Weights of a small self-supervised audio encoder (BEST-RQ): soap at rate 0.0023, 14600 steps.
Rows from block 2 of a small self-supervised audio encoder (BEST-RQ), named by matrix and row number. Rows with one number belong to one neuron. Each number is 500 + 50 x the weight over its row's rms, rounded and kept within 0 to 999. All counts start at 0. Numbers have three digits each.
After each neuron's rows are labels from the 100 clips, of 14976, where the neuron reaches its highest value: "top examples" is what is common among them; "loudest" is the band of the loudest frequency at the time of the peak. Only what is clearly more common there than usual is listed. The data: read English sentences (LibriTTS-R). In brackets: how many of the 100, against the usual share in percent.
# fc1: second MLP up (model.blocks.2.mlp.fc1.weight, 480x160), inputs 0-79
# fc2: second MLP down (model.blocks.2.mlp.fc2.weight, 160x480, transposed), outputs 0-79

fc1.56:492479460477484540452418543490458507482485421545443527522525590399499460559539515505555427426522464482446552477533551510621433512450526506556504501519399520537524463532466451479505600472479479551501511524507468396444516471455548530562516433
fc2.56:532523564437538421533568505510532598461491583550522557466648480481394522447530577527384415540520437612487516516510472429499453472584473439522598497579491437537397476590469489477510582417511517479510452463474517497507533428482534516484382499
top examples: voice: female (94 vs 52.1)
loudest: 4000 to 8000 Hz (75 vs 5.3)

fc1.401:473420425473481536406473353423520505462442563536499517436543560396552433428574479463468395410522521486457549505474550558476552536428460477524469454533466415395514541599438458552531488456417536435535442545498543446451510496575452507526526491
fc2.401:521496437488610523487508471570418505557481527466493452569561482385498604493561426461509454495391470475571424527356470455460445581492481596455546467561467460623475557595456537499592472474406416439531445486477520432530555597492398499511477537
top examples: the word "and" (61 vs 31.6)
loudest: 500 to 1000 Hz (30 vs 7.5)

fc1.382:451426479478434488468445474509518534486543452534460461413470508454484533457511590549517559545536584494537474556505496437432500467615479457427451521411491525551526460480423413510538513409459529428502451537651450463521525479596439552373464489
fc2.382:537590451479503590539464405535527538488512602473437388482601579486487527606495533497503467553527489480530521432542526511494526511536493510457510562481530426604487494467497472495484509442540511486508508519508486560360465510456537567507430467
top examples: voice: female (91 vs 52.1)
loudest: 250 to 500 Hz (41 vs 13.4)

fc1.454:604521397531516482555455459509472475459570492476453564613455518533465602435519440542514408452536472541557400518584542463467549552555492612453607486393520506503543430461513518472489448573533472544478420524550514548502510351545468529537482463
fc2.454:466394488546482394602655475501437540452491532526390450504492476557513490540592446436636487459491507532468498422520528587456584463446455554465502419496509437520550495544412510493470500491466536549489527520563514545499526578463488499512480531
top examples: voice: male (76 vs 47.9)
loudest: 4000 to 8000 Hz (48 vs 5.3)

fc1.407:525470512453495511474440461592579517457488436521463507484458459439473527527470382523455556511500523522530437418442528491419487559509440434473463459457449528486478548432457528520483476523499462394505481565596494407471504464547475567568447497
fc2.407:512482458541540492522476406463545468530486666536530515469448500421388483546517478551497448486504519417460525506441521508482408551467550569485508395579542528538552482501511488497489466586563526495493574604545487515587479502518585429520457535
top examples: the word "said" (32 vs 9.7)
loudest: 4000 to 8000 Hz (34 vs 5.3)

fc1.149:502494519531531434557529460385425349441416524475478500506417511475565533487562549536542539518506544519455472547524489514486524551481548482559514488483465522422436475592554478451514490417442553593473551579488558434490573522524469529502495452
fc2.149:441486460441393506457453497538542479578549507469444406484594375550516617441476597530459520520504544463520507522554541488503495498433625597481424564491485534469448484466487417551573540422564492446517459538509480465368487472456518495481528432
top examples: voice: male (81 vs 47.9)
loudest: 250 to 500 Hz (44 vs 13.4)

fc1.53:509519585529445495498577422395482556519450442381430465434458530465465442438502476477429386570441447577454539509584448503520509582451493488429432526492577567455473479396551420509549446449486434538534503469491449527427498483457583437471532529
fc2.53:578418430528472460552561549523493525492485456452470530488580532536599454527453474462447413472512507494531497469519561511489544510501540410618522525467391411431496533550457522525537412478451442600432605500450454355554454491531499450486391536
top examples: voice: male (75 vs 47.9)
loudest: 250 to 500 Hz (31 vs 13.4)

fc1.471:567419527616556556531470448452514517524539420483385459500546537579559495478517468468545431501548409512523469494535560453495492454499543430543533497542451460439506422515589547439478556586490498531523462558450568487467447481421494506563520490
fc2.471:515437531533544576490537463505386520517468485564474506475593512501442492528539436403585484513419471595478497486514503488463473436588517523530624529412431505515431523479517480492475517511576613512355516577440423530595534494465476469516474531
top examples: voice: male (77 vs 47.9)
loudest: 4000 to 8000 Hz (81 vs 5.3)

fc1.0:424501573537567490593478372414517455495425511515552517579492521505474473451525580497477466422526515475479537557454483481533473534443519486469546477453505581429503447458535515547546430471424446499444496533485488540574462500502470437555474464
fc2.0:536418419470511523514532566538525625492498538433408556498458441450485556582466420375462501525486385535423524437589449468536520496413568481459497578552447411493498453495457456435512513549525510482535493589378477540502470587486519445440490616
top examples: voice: male (93 vs 47.9)
loudest: 2000 to 4000 Hz (25 vs 2.3)

fc1.470:565438461513440463423526459504481503469505531530534428458597450403485483514451509408516407473540410403483519450559541482470525478413607576487482514493574405484417479498476498560455567457439516536524435501425509496531499470555514523559571475
fc2.470:502572530470523462479519465558545424538452404601477512513566456382488462490498625526513427512491609592460480545519473594598527502433508497531590520647540457483537468479406460484407477446462487516499498469497497518512479511428583459507474435
top examples: the word "she" (39 vs 8.5)
loudest: 2000 to 4000 Hz (26 vs 2.3)

fc1.423:528459619620487587468507547560388542507479455449499533456533539490489510502493447505560396409496478522528475518468552471514504487563437509448386555370438530398479483535523449477529619506587443560509467596460510532465562487506443531504491450
fc2.423:506465452598555541553532462567498515507442472376472527451548510485494505489421493489569446523533572549456493488568535437477555518576456585487462459565512578506484464537525496501550465586528494529497493522467485528443454535450548466529451559
top examples: voice: male (81 vs 47.9)
loudest: 4000 to 8000 Hz (92 vs 5.3)

fc1.455:526531499551493586428535519548527463521527616477469501593444635417504552519534456470448517506436448567556560478522563466491501511581493575433574480532365433544461437524511486503515496517503566513543467550497499439423520414537555448510484494
fc2.455:508532503536477502522393502536507420478607504487474486405424544563450519499507509520534506433563509546563545520539408585582571438649510511510514555385525480472476477485525531398577529519497432474562482516645535553535570501561515470416476491
top examples: voice: male (89 vs 47.9)
loudest: 4000 to 8000 Hz (88 vs 5.3)

fc1.334:488428458552397537519546490520509504413557500555499498541433525510522516553477397486533424496510568496509590604563488425534525460429502505421453475458437514548551454500565547513424517419530485424528461320501461511468467467527500528527528428
fc2.334:464550473415491523594416507514447469513490429437503445407503547499520418474446517412566468458513483475482482485487471561612422541524655429439461516609531611530477526453436436512377555510502507546478450531572540488488456501523480422462447463
top examples: the word "said" (32 vs 9.7); the word "she" (25 vs 8.5)
loudest: 2000 to 4000 Hz (25 vs 2.3)

fc1.55:457500502422504489479466525509516489405478516563446468441467467513437505501532514417593492486452516460477441487520465583506480495511537471450500439467492539464564545543564496500508493387579612473652494461554465422470481452434552550567512438
fc2.55:451458481548583580511519568528496521533525477485488533494529517508504498544542367404548523482431340558537481439498416488506448511490486544507502448546517496441506524512503586454476487469421557444477529606466510401615562456541463523416530414
top examples: the word "said" (41 vs 9.7)
loudest: 500 to 1000 Hz (29 vs 7.5)

fc1.38:521479515482452563535529473546511451476406463514462511516573429478443422484513503489484483512432648407525484532592522483462508426464594513497595491475508494451447480536560476547557416514485515444527542480475523439511459491453523492410464540
fc2.38:503420521494458485409537474455494491423608470466391529580456558543498469541604409531545478505474601382470473447528518522552461406454603480386385545415471471464520558494536518533529468527534619566394475511436506444523543569519493447516488529
top examples: voice: male (91 vs 47.9)
loudest: 250 to 500 Hz (41 vs 13.4)

fc1.201:519413432542426511467597393487451547397447568468438489587485553523580381585520465501424507514455549547491555507528546442492556549600484525542534528552479450504472539478535536453457476406515507528543451495529415525555478546536574520527473470
fc2.201:469546535509438562616525466538532582539530538500449540496538564460583516473401556523524455536540467508430577469568506435496499554480554477536487471606458527534520577571482461543486454514524460592474549547505542487503614460477554515551483535
top examples: voice: male (95 vs 47.9)
loudest: 250 to 500 Hz (38 vs 13.4)

fc1.452:462492595586524560431558447556436431436506464515445565518448587442443442559518520547424455559500527487544468414488512507547466546490547535451481519370452397410462459556462513397491581539470510547504529484538533485413530498442531510525508451
fc2.452:578470483540535537524490560470506524543507501435429449501570584507562386545440515498488491514523591499527458544498543494495549510508461558466509481494539394503522474638580524502589475460582430486461436510465543547430474478521412548519537537
top examples: voice: male (99 vs 47.9)
loudest: 4000 to 8000 Hz (64 vs 5.3); 2000 to 4000 Hz (34 vs 2.3)

fc1.257:559460445463561497463507487447445565527504459535434508547502501490488527520498561464352523495490498515421488467496469506567518554508548508498438586372545499464505491527603447526514406365512536505503513438460585519520426574484422425434563560
fc2.257:453479621450542473439486482493452497481415529522484475473558501589479458508479469429501505560477450451547471453477500561502533403466513533389558477561481510435530429525490578526523531513531475520524559473450477454626537505451470444479429480
top examples: voice: male (98 vs 47.9)
loudest: 250 to 500 Hz (66 vs 13.4)