From a checkpoint of a small self-supervised audio encoder (BEST-RQ): width 160, soap at rate 0.0023.
Rows from block 2 of a small self-supervised audio encoder (BEST-RQ), named by matrix and row number. Rows with one number belong to one neuron. Each number is 128 + 32 x the weight over its row's rms, rounded and kept within 0 to 255. All counts start at 0. Numbers have three digits each.
After each neuron's rows are labels from the 100 clips, of 14976, where the neuron reaches its highest value: "strongest on" is what is common among them. Only what is clearly more common there than usual is listed. The data: read English sentences (LibriTTS-R). In brackets: how many of the 100, against the usual share in percent.
# fc1: first MLP up (model.blocks.2.ff1.fc1.weight, 480x160), inputs 0-159
# fc2: first MLP down (model.blocks.2.ff1.fc2.weight, 160x480, transposed), outputs 0-159

fc1.206:211109174081084180125141149092167162129136069090109148121152158179156057156155198171152122135054109123090101172192084147124089063166085122160172085108138122088054140142093111133097087165135124142136140182130121087164076127126077139097162113090164152112131095112134131171157140137121123127153084130099142116179081083106171145128122090110162148072115148129078191123143124139094151191101131158159147129108147167118130150111102113153148137158181135168128099096102107129129158095110103
fc2.206:078092188095099076152179149084111112122097129168148163228177141153100075120151168164157106154078084123164121124129166129075122160186147122155112114097149154101079182116153172074109114137163124062095100114105126111134123132146108136155129129103122112133167160152123142105123124184100147147126186125129132174111091088134164147127226115186139165125139126161115173130111146120070148208107160146122141114071148117135140101140126151136153135125100090219169153096152141179185148141117141
strongest on: voice: male (88 vs 47.9)

fc1.276:148117084090130153158133116130151114150138138116105122136101128085119068074099108163102118113157119110079122132204140133102145198112118066133141104085169165123147152117148156087102085181176110139154106095125131169079104105158160120132051084144117175100087118080194158160117122139124055119139081135137093178137092151095115156160117201114171199129111167136179132138140090121128081115147093158170125124099102141143097104097103100154121105084107185088082183170148151204123171152088100
fc2.276:114129123102118090112102106140147154119158123098125136175165067103177066103108113162107064101121087151067145170134084103121170174146133118091100130144161186130092113184175222107096162138113153121106085080125100198130088129191173137160114159148151084080119145095120094098143111147118100091166087083136117138047099092064082162119165134149143121101153150211161102090091052101139124117147102150154166187124138103126133154129143111116101125118152136106103149120165131149074138130143120
strongest on: voice: female (97 vs 52.1)

fc1.406:146134153111180169179144086186065150157155073170101127141120092154074171094149062123119145096149142179115121104103220155101115114159189125142137096111099153114120101144103103148114071077156112175103133150137175138094183103118119179176126128144155143111133099164102116146090097156171193121156173157083157136205152122149147141150091121107144101094110112108143152061128128133094119094108126082123074159148096133126100111116078134142235112157128114112081141112105151141082162166160113
fc2.406:164178155170117078157096125145161130150145057202110144111141150112117182124137123165154133114122119154168114129127155116152152106168132130174111121109160168100128087158099158134146085121158127184120097148073137187152126132128154104086142161118128211083190169103133153128142085129095180097094127129130114086187106125154127117118110099130111202142154202076131157117130103181170050092072167126154128130124129100062163116138117128170137099138202118144075197122085170070094117141127123
strongest on: voice: male (98 vs 47.9)

fc1.270:148063148110114136137109144097164144098130147132078153102119083102135158122053076106098123116094171186140137173167084118185120153109099197110191112083140121149147107128117121070086118158131175149125158067132039123118164134107111076174106080149043102145129148137156126139165112062109138110154111114126101112135135173168135151090143156118089118162130182116110137124071214095160147122084121091076136181107154132140147160057138097143073150129096137098123144079141107120089127154121139
fc2.270:113104098114072092139078132192147135130088084156074122135102109114090133175057092136083060119147156154139202153126147131165138136101115111095128191158122118158097138152089115107163147150124160143106136112151148122171177116173126129122161096154116068093104154153156139148121169194060117101122152152166115119182088182128098163113165158083075162107101211144116162131120172162164048146132135121118166120073136115095073137101175073107145119085107117118167077113128141159170163117115123
strongest on: voice: male (76 vs 47.9)

fc1.223:177038101188087095119106101091160067127094110169119194121115103186153185141087094141166159130122180165175098133106144179093124164168178138164124114113127105083116137120122117135095130123087091158141102129140101137092130105128170124124108106122155189129132177130118161174077162107143178146115112118113121190164145133111143093155141104121115077098116161145126110137132148121155083145149122091137057114107122175097085165141112168127143145118098160141160085046148166188132224076173126
fc2.223:163160157152153125171173119111137101143133090118092171098128176183162196157101050197153150103088175163145110141105080148125180129161122156121136174161107098124117109104142190149123125142118114157107135104122126102077206085072137129128103135093105184091154193142134145154122183116138157152111120130099183153200125119099141102141078131167107155170083107157086153133157117126127071132087144166128106131080143054118084096148072122149096105151105117168130130141141136170120173067155062
strongest on: voice: male (77 vs 47.9)

fc1.340:100166086093129089114161199107077154087143136119099136098144133073121098165142171120129097203101119036130092144134105093140082149075189096068171141164118162186132179078157169125130117074129124180149124140152116133137110119181086119117158128071098165136162128144134136134142082131124054125148119083141115149178143111070084126117105114126141132116122107219147167148116128112134138156106112141120109163140145102132115204117119183121144126132057110100151119118094088109063078116182101
fc2.340:093127157092127158106169100155105097127218201120130130130115132084109161154127103122128151174136099053123099115106131147181123162147160045076187114150183167156148163117118142112123163095160110126106104152170130134100059104107130127139181137096144151200054135130196121141167093113141105127112141113134154117130073139113106114108121120148129153118172113178173127109145137086104081205100165121164150097143191124141101143105133131182195129152084092098136152155085115133113051126178142
strongest on: voice: male (78 vs 47.9)

fc1.74:141137126130161144119098059165080134109082017093087158143154184122108089111170114168063112059115081075104130169100123141135139110082143111115143143130147082151110123053122147142071191144139125155201090078128151137114133158125106143136084122118149166122176135137125148086153142183165099156164119129132110114134099157100095121097136187046135130136149097117117106147109084136112124096175133213140109072108167131085125144104083139155108118171088071149155092140168139108108111122161149
fc2.74:124123136145078123105163123171128110112123104062144074139118109122153083108195116181112124059108140135137116139155120140179150102124128123126173162147114150147182147131044148131111125107119131153100094138069089145101110062164108179176097118085202182120096132234092078092115126149182152113133143155154090108148108132124124120116159140143106153092159120125139111157136112091141096089114147160103113058155191104089124137146116118121163136126179079117151053153087161157147151211109180
strongest on: voice: male (79 vs 47.9)

fc1.378:099112156079188110119136143131107130105136068163136155148122141164076107136193092163097159103168163166177106062164119059110089192080189120143113180123141084130124080153135162190084161121140122103118153081100098151133131119132147108142106107185080175131105147156134171107146094129125092124073142107124113198132148113131139126158116158180191135077148132088123137091132065133105093111150148067080101086086089166073111132140076128036091101119132135112152116117134119164126117155155149
fc2.378:104168121093156131099129144126097137073070087134119144164241108125041121100168130148109102144116127100155151052114128143133168123091168096139135117124157070070133093120145113152094104137150126168035104114114073076120077136176132105121096153135126125108080173099182126155123104113143148095117149129137157107060137086125137091138148160118081123140140110131137142098161151133091132204187078085136149133117074133166164112134060143102059085111123176138153093144100098115160132137171124
strongest on: voice: female (86 vs 52.1)

fc1.413:196128148152148086108103071088153161179146152125184109208100165047124151123072100154143168119100195124156160100085099107127136147132106089068106154099143177135162168119159160137107104143194166087116087131169104112101099117098124149164122094177105131104177131165120127157115111113119087165106154104140170089083116122104094089136135199113190118104110122099133110163138124127167096132184164111114146065105097124158138176076150136174109152127184142118081149136084170144117078114081150
fc2.413:169105100120157118156108164041174140163118136108136122092088124106082195119136153148169091107150139157112165146115141110112094140178170113101134145137110093139152210147103147143157102155155117095098135185171097119080094175118148105082074099123124144126156156133086104120124121150141091181107201106152182124094125122152110043086143177149184166082152116070088124160109113135129138099178147073121155070128142139122175152091102139175085158095174119127105174140116102055100110086103099
strongest on: voice: female (95 vs 52.1)

fc1.361:094133165167133151153136119120174139160159107116072129161088165081107172158112153167105181150172122090079120121105115149120103093088144078144194074108099077111108076115111119105141131111080115151135104166150131131193090080117099118125109108086096144100186110139103122170101091149118081101179126183135182096087142164199168099132131148131078112146111162175193121101174147138075120177101130069105129088102086116179142057095121078163145113142108137154117144089150126133097093195111096
fc2.361:085099112158122217100154134174144081155114136116105117173112156090169104151100144154110142111152117100182112093133119091143140089125171130166118056143162113157121092104147102111162149143151131197197126119129194172119124087179087097116097106097134197149114096063155112162114154178096147118120111130117151078110209095159129110155130161137178127123145145153111125053191115194138141172113137103128157173129096173160190093119138089099115072102124180191151125101115131140132084123120149
strongest on: voice: female (88 vs 52.1)

fc1.105:152177086103086105181132154070135141148084080129121070111138108092147159087123176137102119161079142121147139136063170111116156141130106114105099136110089143171075130161144146139137108127110163139118147104156058172068146105087184139147081108152120099107152205120116150153146156109129153135084091097094190088106114100165169135087163084102145107158123072153114152115201075139052122162099172119111127100154088129161157165126177098124077152118126059095099120170136145113151100179184140
fc2.105:120072109113109177136121107143090159156085145094157105116183116123171125140178114175118095179104098095177142078154118068081128120161121149115141196149161116136129143092113127103115108166105174099168108090142149143148118118126143166074159115193098162116112072097130143125144092097102151092088135139070108132123135065144102158161123146116087115124164078138098057106219100139084106146111154136110131154090110068163144157143175121142117189144182079216096140097105097120197146116170124
strongest on: voice: female (82 vs 52.1)

fc1.310:153093141131054097141055090088168117093081094100143096134068163124157113099118119165108157103073152108084121129185059109123114126127142150140095126091180190121119142160120136123139126131160134169119108187093085117122118110096095112150163177120079108142110151109102094126147134118165142132068134112121129108165087173107132085106105147116107140093102109068124189115086122152122121052096111059140133157111096126179115200182053095176183092130080117176178096123129136142106106095172114
fc2.310:162150126137084203119148068131153120146134131084102133166096098087163089150128072122107149078129117128115141168131105096152069166062128124123097125053170164145141138141129119125052149089148138116174132124148099127132121104101158049132171118170154104101087103061086125156108142108088175093072130140114159109123131169130120144135107175147080139092113109179110195131127164125098123122138058100165125116081086082138102197149117083139177119165083119173147126171135146083058144116079159
strongest on: voice: male (79 vs 47.9)

fc1.124:115164156173037102095087088123183162114123168149091174116102145114075083082087134102140194215127153132137107124171096122082177124105029117106147136141125139114092101148154150089106108148093127132089099103152179176109098119129169128154123122138072147118150088110155103087134097112138150135163147127105208152134129104150104070101089110115152144081132124079199108093144137147124144078159143107089125113113098127112154110130187122054152092165096134172120085125101180137109149093116094
fc2.124:091090068157137134166164150109116126137083082120096150189124128090086180100103182098146128117159156162085158113122125084140111124086096092147203141168081150092103081145152192117103099170119129169137186146168130124152118139152113051132134129204136106143154099129116136174105190125201155128174125101112157160068142104120100119134193120126197164076113115099150118109118151197095128152128151097203097118127142133117127139128188121169113111116094195128138130089100111165093100161152125
strongest on: voice: female (79 vs 52.1)

fc1.371:161095139207129123171151135182155047148151075104173109108118181089121153146135144179138157153133154114123146153189150089070148115124107120091123101175128138105157162166105083126156135163112153128105135088099124059104129122190117101149178100117086110127117213168057106087135115113111111174122135128162130176047117083133107086144111109115144091116164152089143129154135122173138064185154182080099124174088140152111112144131119149179071119116109071080120124146161160089138124108106157
fc2.371:096143144186094083112098104124133157108134126187133103150082137159105069133129140153154166164127132085168142117137110146062175144140074142149069149162095129114121143120120132118181161127166170112133110121096134160114180088127134122067190125144118104127145139147093145178079128116102171110091162098205100138129177091143067096161082121188135170146169085137111155176041179118171106093170132081194107149151173128176104132129125132133129076165122100148136164193156103066135129121086139
strongest on: voice: female (89 vs 52.1)