python train.py --model="self-supervised audio encoder (BEST-RQ)" --dataset="read English sentences (LibriTTS-R)" --train_examples=15625 --n_mels=64 --hop_length=160 --input="mfcc" --win_length=400 --codebook_size=256 --mask_prob=0.05 --arch="conformer" --norm="rmsnorm" --hidden_act="relu" --mlp_ratio=3 --head_dim=64 --fused_qkv=true --qk_norm=false --inner_norm=false --subsampling=4 --layers=6 --width=160 --positions="relative_bias" --kernel_size=31 --init="lecun_normal" --residual_init="scaled_by_depth" --optimizer="soap" --beta2=0.999 --learning_rate=0.0023 --beta1=0.95 --shampoo_beta=0.95 --eps=1e-08 --precondition_frequency=16 --max_precond_dim=1024 --one_sided=false --adamw_lr_other_params=0.00098 --max_grad_norm=1.0 --max_steps=14600 --batch_size=128 --epochs=119.6 --lr_schedule="wsd" --decay_fraction=0.3 --final_lr_fraction=0.05 --warmup_steps=430 --weight_decay=0.0 --adamw_weight_decay_other_params=0.01
Rows from block 2 of a small self-supervised audio encoder (BEST-RQ), named by matrix and row number. Rows with one number belong to one neuron. Each number is 500 + 40 x the weight over its row's rms, rounded and kept within 0 to 999. All counts start at 0. Numbers have three digits each.
After each neuron's rows are labels from the 100 clips, of 14976, where the neuron reaches its highest value: "responds to" is what is common among them; "loudest" is the band of the loudest frequency at the time of the peak. Only what is clearly more common there than usual is listed. The data: read English sentences (LibriTTS-R).
# fc1: second MLP up (model.blocks.2.mlp.fc1.weight, 480x160), inputs 80-159
# fc2: second MLP down (model.blocks.2.mlp.fc2.weight, 160x480, transposed), outputs 80-159

fc1.110:506518555505478448612521479499469523446577437444526491470523462470487507596488488480494526495500468538505418535416492523473560482484511520470544496477486527383467534481494526501498566484521491528526474484521576465500490574541447431442476525
fc2.110:467459543500446495450558470538513492508504556482502549548494546527515469525493526521462438524462519585549467530455484534484522399466395534449505561510478523545485536481477543563540453540456437518542474464529532429552442504570493537547514494
responds to: voice: female
loudest: 250 to 500 Hz

fc1.323:512508470538511498453529524586486503477471496510505558494509576499545470508537475490542453483488509586410487495532491511469539451523454458530478463491428462473479532515485523456480514489530464441513493426467457505432490529496451406467449532
fc2.323:459496560495503574492464449482472564481467530518502487473449488498482432523546544438478463542486555421522616472488513571508456513459429558487510447478483502521496516500522549511438429570495452437497517406473497473531509536451450547440465511
responds to: voice: female
loudest: 2000 to 4000 Hz

fc1.148:565538479545516546533439411480512486495480529527515497526488466527473430538423528554485520541477475539513487515557479566525527555485460502498510467514445531515484485503534514510481454555515484529483467532470486521484563420515519496444519553
fc2.148:525468527464490507449565457552524494453499501484518428519436604480470428489498464498509476509489462503462524447492461456510431506484533424464487540550543455480541537484434421564473529480437494471468499500518505499507400506441483512513498437
responds to: voice: female
loudest: 250 to 500 Hz

fc1.344:471453501445564457438564502539398529499548506549510503562504467485568496425503478467513530564470502531543544495488463456436512459500569437496445525498456555530592500479464439458461510516453538514524440591502465431454537507450483552453457491
fc2.344:472522453463473520483592442515490454448466549532497400486449524440440527492497493454499527497545418452513493506410567459501539483515533499516448487507503428389577429462461535558485480477492440544473448568492510495484487456438508504485487470
responds to: voice: female
loudest: 250 to 500 Hz

fc1.172:498450564547511508510493546549486409517424545534507509508519563433595451471466503516503482553508523561514464517548518534519487451503542493535533566466459458514468495459532532517446480452566461477583370486535508441492469556539467519490551517
fc2.172:518528519529511580453461423438498449522421475617518386470472505488551398506489495430504400476508492507448500478476563529499540559478470375533498527517472546514524518471541530588505489508524470578531553578515506509492537586495469468479505580
responds to: voice: female
loudest: 4000 to 8000 Hz

fc1.197:517405526519452557523456511420501513493482446545499411522516495502526529508461590539494504495487473445487479550455446433476466539511535534452491516478534486545483478494509499477559473472486583549473509483520478565443515465508479471504515454
fc2.197:437509509535519514526554438533546547488478495494453563492535525409546509512485483473489471499545534488506472497537514531483485486469502445485489524528434560463458513497410536477495506437532488517511505597428500444527424370395592507512473567
responds to: voice: female
loudest: 500 to 1000 Hz

fc1.422:493473486474551431497492493419556527452560480457530479528464535507531431559580473499539481494478559516498456453479518500449479489481422506530478511485482437503522449537478488520483497515506486511460448461477490582528558510529462527427486544
fc2.422:456497534502427466583527439474472552524537536476539507526535492520497467474484505493505560482516513531424523519523539486514530491477490531504562500596512402589468442410461469525446593487462489548527501492504443516522513563504532545515436472
responds to: voice: female
loudest: 250 to 500 Hz

fc1.223:459532448492559426513446465447454471513497477503481512482523515523466538499448479527513492462429566465575534488470495529479484495455507499449521515509532508515494466518493474512347483397447528545589463475518483463534532520559489500512541467
fc2.223:482475531484471492438516562472490488554499511484571429521505571497583542483621468534522516525486511492473474447474527474524491478527535434481471551527462494473478517511524504555481546539484511497465470522489519479519473604487546481492434514
responds to: voice: male
loudest: 250 to 500 Hz

fc1.0:525517468473570486543446494601528453527606526543506517555521525485547446522449545488488475487464503451445606519528441479465492448511527540506547524475545476523525497498491419573555403512474526433568455468535511522486565589509488491466460514
fc2.0:519542552485468529483447528523505486495492509455486468536492468503552477505441501512536481462455520519480519537536538509522422499513471490498550459476450505420476432502499590512533484510499539489406445500463506492410534481504497468468544463
responds to: voice: male
loudest: 2000 to 4000 Hz

fc1.407:503571551530494497528548508463474531507513541520506498444437483402464529496393546464519596521522538576428518533509499506490553536522537538451471448478464522492526439410505438449482570458510505541441511458499370484470525486474519538494476497
fc2.407:550480464536586536477538530424474418524494502492510499552542460452491510516477413528464483553493575497547529517534492548547503493528533506514568562578545483503461479434485412514499573495476463487545532517542528561505449471459486565530521467
responds to: the word "said"
loudest: 4000 to 8000 Hz

fc1.74:484501504532531478488494434482464500511532527498470413513501559516544428450528494486419407581529471506462562493494569521525538542478596466495526518466435487461549463562450493560545587431450479620507471518472480514467512485477522464483482412
fc2.74:584458516542549532471514422509543472532561522510407445510450461490514478461521470548496526523477534484513504415467516471485506436438544497543491557500526477508480533520459518488496479451441574486528499480546504438485472498527452488495504576
responds to: voice: female
loudest: 250 to 500 Hz

fc1.107:491465444435479521488582511538452529462561513473457525497474523466540461470468489488513517488494480544469523522501617528512470510461556540537503490450438510480607548505477430513414501508511532541461421557491514435529544532537504470471507416
fc2.107:446536521443511498545523415491492510496542492531498403456567514488545507481555466569474460459476526513579633498481523565506435472470497576495520423549460501448510474501490510460544511495489441568519449504565451395561489547495485424522525515
responds to: voice: female
loudest: 250 to 500 Hz

fc1.373:461581535520523527496475466487544406522498536540486467583405479490451479543498513508482512503447565530538476489487470486477515465399459465505494532511426505525473432447478487525522522531572546495467481541493567498505555534500511512498539475
fc2.373:548461492503475498465485480481531471491444501495570511427482527519630571495495453548522528540459478554512498510549413505498519540466499457533510455464500505474554484546472537505523570480472552484545573498602416527535466490515543406483509470
responds to: voice: female
loudest: 4000 to 8000 Hz

fc1.178:442516514534531448493502466517441551511486514526469391488485535511565503554525539367483528471471538523504497441513536589485520473512497461532468489479502449457518485546409475491516459401543512512516464481493528573544495471523510480531507468
fc2.178:499446545437480528541522519508490504497490546480587498544582516467472404479478576489511519517532391483433571499533549542508486469508497588520491471532440491477467590530438472497538512516546570578522502545403468524539474528515545510514493561
responds to: voice: female
loudest: 250 to 500 Hz

fc1.273:519530438565489435533510376533498488541466493534550464490533435575535525467512500494492485507513554439420542471476497484503436572608458460480430509557456525511512493508449510496490503540497473552567450518460479504524448442470505476412464469
fc2.273:448486501478465460490563544456419541531502566514452498479571453405532414455497467460493493526532518467496469462444469442460478448565597526537502467480522460472503489509490440506484484493520598528479514460473468487451531519537505472508432483
responds to: voice: female
loudest: 250 to 500 Hz

fc1.398:480443479540491523501536497507479523425479488495497456555477516535507490499527577530471515442462470512470495565546493556512554559452463493472471546524476505548507492566528474455448511551527463526571585489524434516422519499464464619542498480
fc2.398:488521458466481460551520492475485559477578466476543497512437508407500506497549436467488471618484536478566483513457473495439519551501465475543506447507410512506425532537474475478516552516605470547520579478466438488476503500502492583484527551
responds to: voice: female
loudest: 500 to 1000 Hz

fc1.13:504453513525544461473536508480448534457546480448518521520503555542557422453515524437417455474494480556524625441523447426457424497559508534462465478534487457512545472494504527548507506478485482509487494527518526451456489479441498484489471452
fc2.13:523469531481482485521515484499531539510516421570471486450485444454480517436505538440517543462574550523534450495516546432528525480513497513543471502518542465488493568519490495467484441449439511504458510498450464416478503492509505455534500463
responds to: voice: female
loudest: 250 to 500 Hz

fc1.48:468470472494465499563492509460487541466466572470502549533543459507493494516583500522529468381454519516459550471489565488515546508557437551533502519472545416417470473484444503527552508486564421438499541447481515491548557508477493499437521442
fc2.48:433448438487416474530519489489495493495564472473441499523529531525416484498545467579527508442451551566555443452508520486446505415490487483446555461526495484488487498486523441538515521508446463450555423518554506424518519434478500482440520478
responds to: voice: female
loudest: 250 to 500 Hz

fc1.93:526489492512375507471479436471488493543549518474536524502558489506520479483453450517502538520463463482463458499523533505474560534421493498510482417469446500555435471516494410564505478479513479505461421532466452493503502441541509476502499536
fc2.93:524479511566567428474450475549496475551492574486497540551478563559477572453476575496433533479509535491503452496476485515528528554483484572481549476454574461533518541463492531547518490572544541506509463457511504550460430414498498436473554546
responds to: voice: female
loudest: 500 to 1000 Hz

fc1.392:505515554531462519453512554536504483452552533510558491422436491565430491507534482432574537516550562423463458515476526536585470506504508455513439492467543510517484402473520469490509439509432510444485432474514540515494535524564495523520459448
fc2.392:433479499457498534459496572551527518509478435563480482383446517533505489439466481480516488486486516513537517474472483451524440476502494539468523515531462440500478557526547473478511466450527544530414511445405511556452510516504458558506472454
responds to: voice: female
loudest: 250 to 500 Hz; 500 to 1000 Hz

fc1.470:469460491458539446438489544505502517473513536464508489460371465525522474548451513462545493556495539430545537486465458468578492447465477463503474472505510438487446508430524538524434472465453407516466475507514468482427518552477469511453507551
fc2.470:486552485464492450479524498487472539464518517480515554500487529537556457475495499502521537508514522503472486518446504472414499537526549454575509443479478608501508539496535439554454526404528542455524520470439533450490459440440529514523488529
responds to: the word "she"
loudest: 2000 to 4000 Hz

fc1.334:514543522456494493486575520491540521542502518481563492535526516504528488493545600446503458456443486538421516493547449488511519525593459555537599560469472521538511503515518518487519461405534454569490513440471433538500490531509535499495474526
fc2.334:544460497547487539577513541487498512499499463489552530558499491530474557457460399511477509452570534514516448521455496489488457473463498544576504496491496521437533589450547472528538532509524460552487481568484437471537482518489495532497471484
responds to: the word "said"; the word "she"
loudest: 2000 to 4000 Hz

fc1.320:523354442486513450391585445516476523588539534588517498571514562497488471516478494475479489473548458547484504503543479540577500447496484525492452578479485444464523435511445515494517537468412538506505415501570464515497527514439484513486491460
fc2.320:571449414464476474434512475464474589550425501515461471528483491465510452468497491490447499432544540523540498522510501480581522519531505512489503490546422426501531487508465489516564520517503469504572546515556444558441537523445505507538515398
responds to: voice: female
loudest: 250 to 500 Hz

fc1.401:527532481400545496479567525486441454449510470482530505432509463546484514513518520499525534525521515462484507546539518454508443520469552571500489427478580494553497491458539493476466539490512522479440450427542514545479551520482474519544515486
fc2.401:508464522512464509525492540587548504514536469563470490494510503486541541579479540459454529478475541462519522458532571461551550496481480490530511516512489502478503524496476508490528547574463473507518542563486455524539505479525480518499526462
responds to: the word "and"
loudest: 500 to 1000 Hz